config.toml
image_size = 64
arch = "dit"
fused_qkv = false
layers = 8
optimizer = "cautious_adamw"
beta2 = 0.98
eps = 1e-08
epochs = 16.3
final_lr_fraction = 0.01
Rows from block 5, named by matrix and row number. Each number is 128 + 32 x the weight over its row's rms, rounded and kept within 0 to 255. All counts start at 0. Numbers have three digits each. After the name is the row's rms in percent of the matrix's.
# ada: adaLN modulation (shift, scale and gate of each sublayer stacked) (model.blocks.5.ada.weight, 960x128), inputs 0-127
ada.1 045:102124114165174089151123110107092133173123107138175115172170115116139110185124134165202144118174168102155155158149091135150232086158144117145147092183131146101095103129147145140109075115128127090109124095201169128128121166082156011133133147145161151136150059054158090095168138154104151118114083126111121126126115145137155146121123151131125111150099097099140127151202161109113104134073
ada.2 064:146108116094084122123121118135150105076198125100104118134230086155129136183200096129102136149113157108139126065123114115066142156117090129084124165128093108091090096141100085143097138162132147132120178154138158154145108069215102131089146101146159095176050220095105126108118102121139093129161148131115109145106157148159148158162172072093135121139147140098129086128162111181146137157149
ada.3 118:104074146110132098144082126081155142114161142093109173096145088176155146100181085090129152163086139142152156088172115170103166152083076145114069091186138135094141087124086109137090073151154089182105102147119101109149097134086138105122084096113183093143083128105113086070150056132093126109141075107091122112082154143168122146174127174080130111175133125096171092156128085103118083123084
ada.4 055:077160096028133106130115047124169132145144115120092103096094107162087097138160144104136141122163058156160136153102148120103121176075117106097112127147143145090106134110110138135144175169152100118111182177134085097132120072123210205096180127133140177114111149171201150151133128167155138181148186103182166094107137136114122098163131131129131136131186133148114106123079093106108112086154
ada.5 056:111096156154111176120095139194162156138120123139143165101102133107108112096184129130186126127122099140131115158128133126097116170096130133140098108148123132180163140154051172107145111124090122169135122139098102100164120127117134158115113124116130169106151147161105156152115129153195140134000140107136142128141119120128068132127186145119167138190115101155128149105113056119129196120249
ada.6 090:084111113071132108146056065094148117164121146092115065105038113178154119124142114063123129175146095118130093148130134123156130140069106160133127098173127136084105151139079093154130113160160140109105148190168067105139113127021182152106139124146154129140081072117141132124157089100148110120160111090119115109098119126144117127147105158111171155108160130113132120169040064116076106139126
ada.7 047:135089122162122159128101155118158139176098159096126110123112146167207131129131143090106113144114134131114148193128123140200124108115134151170105101128122103190106191120089135142143127148130151096154116139099143070150204169027095134115093129114151141168111059093145145145137140108146162128106125142147091153124010131080114115142122207114118166129108159106113141209168071125122138150154
ada.8 043:096088107137135138111064116128142101212108161162125077113114125152102093111195114108107109221104090106104143073131139134112140209094101135112150091163101114087135176125065118150119081156131165129118144142116117144148095113068143187152094117173150095133096112116135131107126086143140128118020129114135111107109158133177088137126159081102180162164141156110136142123138055141091153151185
ada.9 097:142136192131151118086130124155105162148119132125153141135185142072125141124059154181190121156144171130103174082159115168068181113150142112155164089126129117124157107136127152109130072056090107122163034082068147125133139175209118098164076124101108147127169103142134103101108153187103106150086094101071131116156157116162115172107148105140153102162075104138157138082157141101134151144154
ada.10 068:156119104175112136102149194119151063055120135113116196183180119141136091109150119138062161054049146125160142103124114116133095181123119081078098185116120148159097113118118116111096164159117113181106148098178190149133115129128107114077130137110133057092100112113095119151127086183107157126073102145196163123109128139135135105158160133105106110150124169122114124155209115172150125093125
ada.11 052:148072127218119137121100180140136136169098111139148149140117125129168122115162120110087112170107161109102133174126124135149170118107119130121072075120097093161143151076077198156142077130115146126128143179067113115168170130078048180185095108150109127159092091110128137113122114106147147127056136191119065129128081143090127149089158136096115080154095175117126117175130068121137155143194
ada.12 039:125115122101145127174086131158128169165156109139142139108049134118155139136111132154151141149152120136167092135144161138125118121068131158174116129137136113107133097141063171097157127093093119127172132142080084102100131131143132224168125149106139173110126158231154155144140159148195129130107095179079102157134157093098079098126115102121120101143076161172137142129039063098160160121214
ada.13 072:107104164157162079141106087109129163130111091152128118104182112120119075126097098174207123189156182122152131111127070130192173099136138108147135077103148117111148127161122117148093042100118145108180107069107156099141130175140098088148110096147129171144142071063160112087150128067121181154092101119070095110116114150189144131116120124119128153173097120099133125146209118094098119076112
ada.14 049:136144167104117084140121101154161139113118169108104102112185105095108103083111104130120123211164135119108147048152098145122137143135113171093136127077100133039135092086104095111095116094098115150173120111090153144109101154187065109176108123123114083107125123117160111096107092072115087106090115141070062147123189136225115178156166076129159069136121138118147097166145127115145141155145
ada.15 083:096077115161157130156108164132161122097156084190100167133115090161089116111203086140105171095107076167175053169110119084084111173085091121105103130113150115131143104151073146161098131177139107150108224161103100095150091070134138157110133108107143129107081209135106140129161128125159121099086133164125162140096104158108150115136187119088145105170147138111109111091080071138115142099160
ada.16 059:131119181168142111143134144139114183154086143138143133127135132098152096092051124162198138151119151138131111120132090126158128091150154158175129095110127125169123115113139136138115083066116128124169040055106148124128166231164095101219101146115109157130171010094115122115136131133119165146080097073117111118153109139171151166075129168131113140140092093113127146164131144113089135127125
ada.17 049:166111123124118108151088174106110145148110138122123125166047161138188125125077142143101126065117104142137115198129140138183082088086151106175160152072119122150143180152099111124150130089119125069148107163078096113099206194105099212147112152104096126149148067177155167136130155121136183166088140138179097107138102099114094114117088128132140123123079161150123164158086065138148128112172
ada.18 064:111142078156160087160138118101089064153139139236114059169135119124148106179145103107107111141131122098109129146132141127159171132144120101117155114123101108076185117107153132158116150150145168111117217175130101112118098096129107149114141110220126095124121147128128116098120142095093134103204193179147068153116135143106159161073105048136165120065142130128126093125115160080114105137082
ada.19 052:129094164146126142122073133191178155121124112106119158128132101123113114094161126141150141153154133149133126139121101125090122155071104159113116104116135128131112116129007147128121106138122131143140106131092113117163138139127121144123099120097124154131122120122113138128136119128199114131000111126096129150114126150126099118162198153090142121202125136117119112107112021134133202126255
ada.20 067:119113107155149055083108106109086125130150158152100060150162104133141111143159083095113109162128209099119140110147148152163179104119100110092112138160149164089177138132102101155102103156131153092158177126119098119126156123158108205108098057140161114136099136164131130081121143058121169085186159157144117148099105147144124067106149058122142156109151219128145095208144095161112134152161
ada.21 047:120148122127106166145191105124103114103181124129156140125187112115104145164129133124176150111117123132140178112140101145079166121180137139136108118155144144142112063123194159111109142124119112160101099116181193151123113136183138000098127138115163123143136137072111072122137120150060088137161124097151177122137113125120171152145110140137111151133126080116146133083213209132100094111049
ada.22 053:140085168117145145127117158143176173162141120118140177061206103147129182110149120160153155175125169137165132107140122132052123131097099152128113061159126162095132093115099152119127075083129138162172088076102171163123128119200119127183110153144138144094080136100097117132153126169134063109130053115024143154137175137129126160146157127079113125183099105112143134091171094095141137130153
ada.23 055:125104121101116160105121147098184125086120123062116212159112140131148077112084117148059141089139134167122146140158105154116080137133127146107077190072112113190113136142152124137106124119125086153108052133086162102182133145141105098108089095092112092068140150090135120141128100129114143102162060128049147124132096117154140113193089189117136068126118126098144128153117149114206110127052
ada.24 059:103108102108153070103121134055107125135128131138095139134152119166146123102148079107092136102079133148131122172141127143184115114122107061102144125142147154156183143117160109165100097176175104101116134142113110095156178166092149170104105058114161132138099104119144125084142125089091175124253126116137113098098081143129163088123103178115129144115152177103133099213147148103117062098048
ada.25 048:108130099121134106145160110061102101099182152169121083154153129128131101169125116103125127116122148118141177166141133148126148135163138093133108176144133124121126120164201093134108133140134119094115186145172148110091107134167142098094127117129149094143118151104139107107129126149058146138246159151209144120122106120138172120110075089143128141080131177122143125162193204151101068134005
ada.26 053:112138145127148092110109033146121172193113123152133083090199121090096123129128131147220104201184154091096124165116092119108172135132133097113137088168129137116150126136106150135125058072122146071141093159055117101149146134180143117144127075138112222138126113099156118082118149149140174135093155084131144103141132150155154147094180071119128152167121143113129112154142121082089147133174
ada.27 040:129143097117126143132131090145154157159137165180134099092076152131137117117127127129165097117163123101110079149110219111152140114120138147132120158181140144133103147123140125133165163112130156139133147178120048124133121099126142255151154106155131151119111139248142156155112126101156167088204169119126160115143122116120127111079109095140131143080142133185117136162023139107114135148183
ada.28 203:120107118203153151136137205126138176088091122163118196163151138133149124090091138146133144036118099176147127192125104122181121064138131109149120155087140130223142142143132140149130120145132100119152112069094141112172218177131060133160107127120123119139165059107148146152146157145146175114072106143148131137123058151093155106111152190115110124162117153102109129147171134130129136081120
ada.29 055:124127158122142112129159109167118151081164118126120135126230093089093150152102132137178153141159150144155151093137076128056182128160121126111134119107141126110127042104115137110095126104115110156149117096108173130127112118226120020142133133111125142125129175074118076111142121166111057108059112120100148157137144157138161150144188102110123107173123092102140104063205155140141140110128
ada.30 043:136145132097117133132140129108097085103090123107136114140184126122092130138099128100112119167108133113105157061143077131123109157176136141098167126063120106110144123118168081117095113123127130126091067104165208144121086133125133003126116144152102053120139074026117100110125092097088103132113103110125100115137168125189139187144109139144123131121134100090129142103200181140110103138046
ada.31 095:121142162123134091131105025137132138176117111143136092106163119094125096138125119129192096241166189066095142086132105142109210161131131126099143056160112111059110123127125148112123053102120135110163092132104129118133114154132146141145130088149115177135129089127175101054108103095114120184161117126097090119127184133199127181092111078139161131129136120133145099159138129096109126135144
ada.32 049:149166132147121108063152073142119101130091114176118065112207136069096101113119156156140070202125115087086181134126094139169169119160171069112162096139121126133156127100139174123131110104104145156169176184062147143155115090175085118119139090133098182096142102133141105120076138122105128137088202150165141110152089162102147119060143072156119148105139100146130109124196150135129127092152
ada.33 103:121113132171138135132136183169152119152103103156130163133193122088066134101215121179104122106101114138128155167145099135097110154138133146112101103100114100141157103095107182109122084098095116174108174132061166127149107086193096107159112087119093132093133158125102105113104138154127113104000145187100120167143131140111128134117195096114132052185111119123141137116184120134155152110182
ada.34 038:120142141135157144166137103177095149099143111145149173143198106087076081129130125187190145062148098141137114133124093114064161144146148114123152151142134178137100087122108147115112132110132124125123068077143121158143111151208151050125132140099125212146135127101142115161145153190136125175067114101125163155147137146139135141092214105126116152196119088122129133044151135128118153059167
ada.35 068:169132122114070107118153145123176112099193113112133177123153120130147146132152124131089138110139128122141129098130154132091144178140116128098056137140117087132171091065152163126135207145136117136073172190166127142141108046162129127079161096114148130131087217134102121134110144131115111153187183147138070139139134135048162165175112112111091045099162129127136103103103163133203104137092
ada.36 077:158157145095117156121155117129097119173103119073139123130137148104107116148046170162100133151098125148148138058117109122132054138139152168157187136069135123080099129098159124085133118075107136133111071061125198160045103125139186067150141187095090113075155099122123125172142149190113091159085074120110148137143175111146112123145112117155106121129082102129107167075178143151135128087101
ada.37 068:128126186129155087105115101132144170151090150106136079120149134115165111103071134126164098202167187102104147145128105134189169093153151147152132072141115109137157145114127125135134077098131152076189055128097134059157193213105080091155108113161116146141163053074154120091125115048135111148123147102082079141144105138157137157118117165135130169126130119112131132188180136118106139167133
ada.38 047:122128139132146113134146098158105126168119132182135094116230119077086089140130127159197122160135139104133150150115076115118145118159164117135132118136120139124155107113127145104107100061093135127174148100090189097104156154208120061159121131133109178140140122087137109117116151151105137142020162113167140117149139148142148125094202073132124133158106105132120148110255142127114145123157
ada.39 060:120135108083103164092112113127170102097152199125109083099124112185128156143176126038062131159142098116129135112127156131123107162100100135089158136184109114130103136121088079121142213207151144127126155190188101117126120082077135146100166159145179081143090175126141152164126100085158108107155162121153132149107091133096099109168156148113115195100194131129119123131089084176147134171152
ada.40 062:135106127167142224150134194120113101118167097175181160144097141136145123137075137134108164086086103148170080087123146103091107114127124188206150135101145094113133138138151135131126153118102160149147098089153152144100092124091110089139114228122154129140154177116093132189161165149125079109076075185115139169121121115087125126118104143122127147139069123129116186016130116114140140128125
ada.41 078:089139112089131088114095035089134098193105164155092050095135117141120084140112111089137118219142140106115141073149122155136163178110108137102154122133116123048105115113138086154116101112147166149101151157131107115120084109144156170129117121180134113125096100136175102075116074123098153118186126101130105110114196137212147129116094073125170146101152147119151100168084134091101090162079
ada.42 054:142136206143164136150140150143156126100119125124140136144208117086139122129076133174153143164142181140145157120139074135054142145150130131144130106085136114125139084174122137101109112082121097132154100100083201111116120184194094018133118144108108121137147091061163095118134127121105064154073115136120112142141165141158140172161150131128185108157092115099129127088241135148128135151107
ada.43 063:125105119186117174141122192144180154095133136138120168110129121130179143144132112133072120121115128117140103105140167129159133071120121197136094117121120119179100099086108160116127196112105134198176154152168117119137142072125047154173110133115149072093114165164090116184126150054134105080130135150069125179127066124018111099126143156115086107115117127154142142081111121146173131164156
ada.44 049:106121107143093130109118129099162079147076140131082135113184116122103093123152154135133123132080105140131216151151052162146120182122129117084075128105104135167114120112111128145108124153134102165090179138114170105170108140125129069114113107093109120143121077061154091132109094182076145146027144127204092126113096168131147113160140143116152112157154097090142106156233108110116087084089
ada.45 081:098137121121157096114104090090145189120100112141076148111103119160134134102128118122166130120164137158120115179134129141152155100103096089089132103161146152155149146162126137187129120176190100089134130156103047114188169136093140213114133072118132161136137074168150144107145131118143181134223133101100140098090066162115170111105122172118130139120196156110132074182033125109105102123098
ada.46 052:160095101155119174171172124110101091110168103129169161173150156106171140181068120159081116093125149103154119123098141100195106112175156128169118182090115095157108143121202124107134112103111154108151074093119207141096129148125082080131132138142126101142142183089136123143130141088096143145146132180133087157145105113120129156124074128135063109108067118129101169117231169162178113099075
ada.47 048:120103150103138116100059122156152148161148124105108155097079108158142129082155132105118138180122146135121090109141160139107148156056091138111124109159135126116147124100028126139147128141135117102148134180097065122152136099135140231138116112116155140111092182190135153131133148136187131089109148135094135124109129125109092111138174111093139126152133155135143108134019028123135160167228
ada.48 054:111125161130142089100100070077122133153098156157096066138081138163152139114097099120127098194137160106096105153122165144175139123101115115124177104140130098099153177135130106171127102152165160073137137157096065084113151135091108241143119093138121149140100098167118145085120133048107151153231150131127086137107108125141131146105082102133154168065162160135132113183066101121098100143119
ada.49 043:117118170119165108108125059134135121137156173165119073115223110129140124149155120091144137170100124113147116144114128120081156152127104129099149131215130191083086108131115089152127082141158140116139123136123118113121143141180181165109130095159149145179094160139145114087143114198121112133186135053199179099114173180175163125100167078105142180159148167114126087175146125124055131116148
ada.50 066:100133112125132147127136113131134078184034163139156079072101144133112102093077149089144128135103042137119128114124100122197100099141147169149191109123109122115099154118154087112123108100111128160113131128155152120116091170077134075159126206158104079136178008101158129131140100133118134125066116100145151101132150127155122086106102189144173166139122061128112158114147132115075128141102