A small class-conditioned image flow-matching model, trained from scratch.
Training: cautious_adamw at rate 0.0015, 12300 steps, batches of 192.
Data: trained on Sentinel-2 satellite tiles (TerraMesh), 145000 training examples.
Rows from block 2, named by matrix and row number. Rows with one number belong to one attention dimension. Each number is 128 + 24 x the weight over its row's rms, rounded and kept within 0 to 255. All counts start at 0. After the name is the row's rms in percent of the matrix's.
# v: attention value (model.blocks.2.attn.v.weight, 144x160), inputs 0-53
# proj: attention output (model.blocks.2.attn.proj.weight, 160x144, transposed), outputs 0-53
v.88 081 [138 165 144  82 137  93 143 138 122  98 101 114 100 139  87 150  97 144 156 115 133 155 150 123 149 154 188 144 108 129 151  83  92 155 137 156 136 124 120 159 106 142 183 150 137 108 154 155 103 159  99 106 123 119]
proj.88 073 [106 170 127  60 130 102 174 109 129 123 197 116 139  97 140  94 146 142 131 150 162 120 133 130 146 130  91 110 138 114 114 101 161 138 117 121 113  96 170 157  98 140 128 157 140 111 143 128 123 140 105 140 103 134]
v.89 107 [145 109 137 145  74 121 128 110 136 151  98 143 117 109  84 118 116 122  46 123 118  80 151 180 117 128 126 141 120 126 137 141 132 134  95 121 135 126 127  86 101 133 183  95 143 125 110 115 148 103 119 171 125 132]
proj.89 105 [109 113 130 142 172  85 123 161 149 155 118 153 127 115  77 103 171 103 102 147 139 170  87 154 113 150 181 152  82 155  93 150 126 129 121 139 103  93 162 151 133  72 182 134 129 129 150 137 145 157 140 138 135  95]
v.90 095 [123 147 143 102 117 135 134 106 138 141 174 110 126 138 118 140 130 130 122 189 134 109 161 118 106 116 140  87 148 127 130 173 111 132  98 151 111 132  93 131 148 112 117  63 130 135 132 106 149 160 132 118 113 140]
proj.90 099 [154 168 154 133 161  57 130 121 139 149 124 129  86 151 132 123 110 127 110 158 119 139 134  69 164 124 115 126  83 123 182 117 141 118 114  91  78 148 147 133  84 129 131 122 144 124 117 122 102  91  90 102 196 130]
v.91 086 [118 143 161 127 104 120 114  95 127 148 166 112 120 146 122 123 151 125 125  66 144  95  93 138 122 138 117 168 138 116 132 122 106 138 125 166 125 152 121 121 145  95  77 165 101 118 111 125 162 109 120 114 133 143]
proj.91 087 [156 113 140 166 183 152 105 150 124 137 103 103 114 143  79 138 166 105 125  75 119 125 126 136 144 132  66  91  96 121 115 135 116 164 142 136 151 144 122 115 118  46  98 117  86 104 118 164 120 157 162 128 121  88]
v.92 096 [135 121 165 116 118  94 136 102 117 131  91 101  57 121 115 119  79 121  69 104 128 127 168 104 131 174 125 109 124 131 151 165 111 103  99 167 150 136 130 126 116 127 126 111 117 190 127 146 112 144 116 141 135 118]
proj.92 119 [165 118 109 103  87 121 130 121 166 119 130 132 154  66  98 112 135 126 115 115  97 139  96 130 117 141 117 138 115  91  68 139 162 144 141  89 133 140 173 134 166 104  98 123 103 186 110 137 175 135 153 106  91 178]
v.93 080 [116 130 125  98 105  99 141 157 133 132 139 130  51 120 133 128 152 136 126 158 113 153 134 116 119 166  97  57 116 157 125 101 149 120 157 122 104 121 149 125 123 116 107 100  87 113 119 150 130 173  87 122 125 109]
proj.93 087 [173 134 147  64 146  92 170  98 173 131 164 121 183  98 124  91 118 139 128 142 125 142 107 117 120 176 168 151 167 129 172  83 116 145 115 133  94 107 184 123 143 133 121 127 145 107 126 128 131 128 109 141 132 183]
v.94 090 [121  81 124 157 145 148 111 122 138 154 101 184 137 124 100 119 185 105 117 118 133 169 125 148 129 117 158 179 128 119 115 117 128 152 110  85 105 133 132 125 125 138 130 101 157 136 118 179 116 158 115  97 146 119]
proj.94 100 [126 110 146 131  73 122 123 127  99 127 139 130 158 141 106 124  94 115 128 107 172 115  82 149 104  99 146  95 118 165 119 102 129 135 127 151 142 120 133 100 107 190 202 117 126 197 161 113 156  79 150 145  81 157]
v.95 113 [141 154  84 113 144  85 127  62 132 126  96  96 128 101 201 141 144 107 166 125 123 157  79 144 114 143 126 100 120 119 139 112  72 125 126 148 122 151 119 118 145 140 142 156  76 149 177 141 118 101 140  93 132 121]
proj.95 108 [130 123 109  62  90 146 124  77 138 104 129 129 123  76 143 136 119 165 149 129 117  75 149 165 128 135 107 122 116 116 130 137 212 137 138 120  94 133 164 122 141 119 107 104 135 161 122 136 104 164 137 143  75 149]
v.96 103 [115 139 108 118 171 128 139 138 132 102 146 172 195 116 139 142 136 153 182 172 125 155 119 152 126  74 161 200 122 148 140 130 107 101 152 145 117 153 146 143 137 128 157 121 162  97 168 104 149 105 148 132 112 143]
proj.96 091 [109 128 110 107 134 120 148 119 127  96 144 117 107 110 147 141 146 139 127 155 126 159 178 146 125  64 121 121 148 125  61 130 142  80 122 133 125 112 101 116 148 122 153 114 135  86 145 142 155 170 143 133 163  99]
v.97 101 [132 105 104 149 158 161 104 123 142 127 137 144 173 131  96 125 162 125  98 139 138  61 112  90 123 119 125 155 164 111 106  98 148 116 114 146 126 105 107 102 150 105 110 107  99 135 129 111 142  93 118  91 143 110]
proj.97 078 [161 124 130 121 106 146  74 141 133 116  72 137 136  95  66 170 117 128 129 121 107 144 131 127 110 127 108 126  51 135 142 145 107 136 130 142 119 148 176 119 119 123 105 136 117 114 143 121 133  98 121 144  82 190]
v.98 092 [121 118 124 141 124  91 124 114 133 130 161  77 134 230 126 139 111 118 135  89 134 140 105 111 123 141 158 136 123  78 142 141  95 123 135 124  98  80 137 132 124 150 143 134 133 132 125 130 126 111 160  98 146 132]
proj.98 098 [159 110 135 167 104 110 122 162 105 124  97 144 119 176 132 144 147 107 134 118 158 138 103 126  87 140 146  97 105 171 101  90 163 167 133 148 133 115 145 134 111 146 129 164 163 172 161 111 106 113 142 140 107 156]
v.99 095 [127 103 126 121 151 157 137 113 127 130  68 175 207  54 144 138 180 145 109 147 108 119 175 167 138 101 150 126 131 142 104 178 120 140 137  94 130 108 116 139 147 126 112  76 111 145 160 105 147 104  87 162 136 122]
proj.99 093 [135 141 136  87 134 153 132 112 130  91 184 115  83 103 127 141 142 131 142 110 175 117 147 122 120  91  93 171 104 110 160 135 183  75 105 186 104 152 146 118 142 143 156 166 187 168  99 113 124 152 111 160 141 158]
v.100 086 [113 145 103 109  91 111 122 121 117 143 156 120 128  86 189 124 136 124 120 104 115 119 156 147 121 154 173 162 132 146 152 117 142 138 139  70 129 113 113 130 156 124 108 183 126 146 127 149 139 150 130  74 129 123]
proj.100 088 [135 114 150 168 131  82 137 117 141 169 167 132 130 143 169 118 106 133 119 121 157 158 111 129 116 132 108 112 160 160  91 114 104 148 140 138 114 101 108 148 174 133 147 128 129 181 108 134  98 130 116 133 134  72]
v.101 094 [141 123  96 151 151 118 126 158 112 122 114 150 164  97 108 124 117 158 121  81 104 130 154 160 144 140 124 156 115 137 102 113  98  97 159 160 119 127 130 156 134 132 147 143 125 141 143 143 141 190 126 118 138 125]
proj.101 108 [143 122 137 143  96 150 111 205 142 141 140 118 115 145 125 185 134 136 125 112 141 144 128 145 137 137 135 102 148 142 134 115 173 121 159 130  95 113 130 107 123 135 147 134 147 153 140 167 130  83 153 120  95 162]
v.102 109 [122 140 169 173  96 138 130 135 130 133 147 111  74  53 166 135  90 129 132 163 110 118 132 123 128 152  95 132 119  84 144 146 129 143  66 147 144 176 171 118 105 130 133 129 135 153 114 148 156 195 118 126 127 115]
proj.102 117 [124 120 149 138 120 122 142 136  90 129 136 120 173 161 155  89  87 145 116 146 138 120 139 104 160 150 149 106 119 145 130 122 121 141 108 109 147 158 159 126 117 182 156 127 110 151 152  98 109  83 122  97 121 104]
v.103 090 [120 173 110 138 127 158 169 139 137 110 146 101  53 111 158 113  87 129  96 146 122  80 143 105 114 101 142  68 128 120 179 119 132  94 104 152 133 121 136 144 149 144 119 144 157 114 148 132 149 105 136 161 117 144]
proj.103 077 [ 73 110 129 152 156 159 194 130 145 129 148 143 121 135 156 126 114 112 128 158 156 143 183 104 147  82 147 138 150 108  75 117 108  92 133 109 125 111  77 137 142 128 141 126 128 118 140 150 114 178 122 120 170  90]
v.104 093 [124 141 148 176 143 142 146 154 116 110 143  81 192 116 156 148 117 115 124 216 123 116 135  82 120 132 101 122 112 119 111 135  79 123 101 130 115 168 133 147 102 123 144 155 119 135 109 134 112  96 123 137 111 139]
proj.104 094 [110 140 112 133 137 146 136 115 118 121 145 173  89 107 138 162 126 123 132 157 129 149 185 143 127 109 131 149 144 127 103 106 137  45 126 112 132 135 127 146 155 222 130 138 134 115 123 112 149 159 130 137 140 102]
v.105 096 [138 125 155 142  94  63 144 129 121 127 177 163 219 167 124 119 107 130 120 109 121 143 140 139 118 159 181 172 142 139 121  89  53  99 126 133 142 152 127 132  91 149 156 142 145 129 126 143 169 122 148 135 127 128]
proj.105 098 [129 117 115 177 150  28  98 155 158 147 114 113  77 180 131 176 176 112 108 128 136 134 131 132 158 147 108 100  57 113  87 101 146 147 129 115 102 126 116 113  80 120 148 143 103 125 140 117 141 152 144 149 153 152]
v.106 087 [126  96 128 120 142  77 100 128 137 141 149  87 237 172 136 142 154 126 160  93 119 137 131 169 116 147 142 181 124 148 102 113 140 157 152 106 121 105 107 125 119 129 132 116 141 123 146 139 130 121 127 145 132 129]
proj.106 084 [126 109 132 117 109  85  55 135 110 127 132 153  93 107 139 150 112 135 154 114 155 132 101 122 119 175 155 119 102 114 149 102 124 176 120 129 127 112 161 111  89 144 108 146 165 145 141 121 165  97 143 156 118 153]
v.107 105 [128 118 106  99 106  78 121 138 138 147 186 101 158 187 119 112 154 112 148  86 135 193 124 206 126 130 157 177 130 122 123 114 138 117 197 103 146 104 115 136 139 130 137 151 117 121 134 107 117  79 157 109 125 128]
proj.107 104 [156 140 121 154 112  93 108 152 145 147 112 132 115 144 105 122 115 118 125 104 133 147 114 149 122 169 117 108 135 128 118 136 152 184 145 121 112 101 143 134  81  74 140 136 115 133 139 181 151 179 152 117 113 169]
v.108 090 [118 155 132 170 117  91 121 129 127 126 125  78 126 118 105 106 126 149  65  98 139 115 168 136 112 169 157 124 134 126 126 161  90 121 123 118 155  97 147 136 131 147 116 120 122 130 113 135 125 138 115 107 145 108]
proj.108 090 [126 126 124 202 117 114 140 153 136 136 144 147 104 153 138 133 110 112 124 118 114 109 107 115 159 177 148  94  95 121 114 164 166 170 128 137  67  79  89 155 113 111 142 136 110 116 151 131 105 104 141 130 134 115]
v.109 104 [113 126 163 130 118 108 139 148 118 110 167  72  64 162 108 118  85 120 122 141 113 156 178 104 133 147 156  92 108 111 133 103  88 153 133 140 167 124 153 134 123 156 133 126 144 126 114 116 157  73 165 136 122 140]
proj.109 077 [104 129 121 191 165 118 176 130 136 131 152 149 111 159 168 100 139 122 130 154 128 130 117 120 135 140 157  99 169 164  74 129 158 145 121 122 116 113  50 131 134 122 156 121  96 110 150 119 101 202 146 125 167  77]
v.110 100 [123 158 100 163 112 140 134  82 145 142  60 157 138 150 151 148 159 131 141 160 133 131  75 116 135 118  83  80 120 128 134 135 115 111 134 137 107 137 108 127 126 121 156  93  87 116 173 118  97 157  95 110 129 130]
proj.110 100 [116 120 108  83 103 151 141 100 124 124 102 123 141 124 100 124 115 131 130 143 154 150 182 152 114 130 141 164 153 107 123 134 114  79  95 149 165 133 160 131 159 215 140 138 129 132 125 124 177 118 135 144 106 141]
v.111 095 [128 115 118 117 133 152 117 120 114  98 156 107  42 119 173 132 115 121 160 115 135 161 133 145 122 144 101 106 117 120 119 109  97 134 128 135 104 155 153 128 151 138 146 103 117 124 107 141 110 127 143 129 119 138]
proj.111 085 [151 118 111 153 145 228 163 143 127 103 157 168 153 165 172  99 125 134 150 140 107 112 129 125 142 118 170 134 169 126 130 105 128 129 121 133 125 131 130  89 133 130 168 128  90 111  98 139 158 146 140 134 120 120]
v.112 100 [120 105  94 109 182 149 114 141 142 146 125 146 186 186 162 146 162 136 118 176 127 133 100 117 123 138 153 168 121 119 104 132 101 133 132 179 117 130 137 114 137 114 141  96 146 133 202 103  96 122 105 147 140 140]
proj.112 102 [126 117 130 121 146 130 113 132 134 131 148 137 121 127 137 137 209 114 121 159 139 155 110 142 123 100 101 130 149 153 132 108 148  83 122 106 108 149 152 135 118 144 104 148 175 126 134  82 155 162 131 169 153 152]
v.113 115 [116 133 168 117  98 113 117 103 136 135 127  60 132 155 197 137  77 139 150  91 106 123 133 103 144 140 122 152 118  77 128 166 132 116  71 148 138 188 153 156 135 133 131 138 136 119 110 125 168 118 162 136 128 120]
proj.113 101 [116 117 127  80  62 136  91 145 121 116  95 146 138 184 133 127  61 154 114 153 158 106 166 113 100 165 172 106 159 152 137 138  92 171 125 146 127 158 151 136 136 185 162 120 137 117 144 130 146 114 112 127  96 145]
v.114 111 [145 114  71  95 117 151 153 118 124 137 176 136  80 123  63 119 165 122 149 161 145 135  76 132 133  96  91 103 124 154 166 103 126 124 181 115 107  84 123 135 141 107 137 113 105 122 145  95 109 139 108 110 121 123]
proj.114 126 [123 141 126 125 175 180 151 115 114 133 102 113 169  56  85 120 119 117 149 137 123 136 125 141 110 102 141 150 183 136  91 118 147 104 129 132 131 117 185  91 140  83 140 149 132 127 120 163 152  98 161 119 106 133]
v.115 115 [118 129 102 119 170 119 122 152 139 129 113 154 240  74 141 140 163 101  88 158 144 131 124 145 112 108 122 145 120 199 126 148 121 117 146  90 111 137 123 160 151 130 117  99 137  93 110 131  94 112 116 121 114 127]
proj.115 115 [122 136  97 102 119 109 108 109 132 145 153 161  83  77 135 186 122 122 147 127 138 103 165 127 160 115 104 147  62  69  95 129 120  77 141 104 118 107 118 113 133 162 110 151 143  79 104 136 165 162 148 172 160 126]
v.116 106 [124 112 115 136 137 145 105 126 136 136 122 113 184 155 126 129 148 145 144 178 114 131 123 144 120  89 107 137 135 151  96 132 180 115 128 146 143 109 123  99 154 111 177 139  93 134 150 124  73 108 154 138 140 116]
proj.116 096 [150 151 126 112 140 172  97 132 107 135 113 159 105 115  65 139 140 109 131 126 133 116  92 130 139 118 131 171  84  99 158 116  62  72 125 140  97 112 163 143 132 119 117 123 145 121 124 102 182 136 131 152  97 183]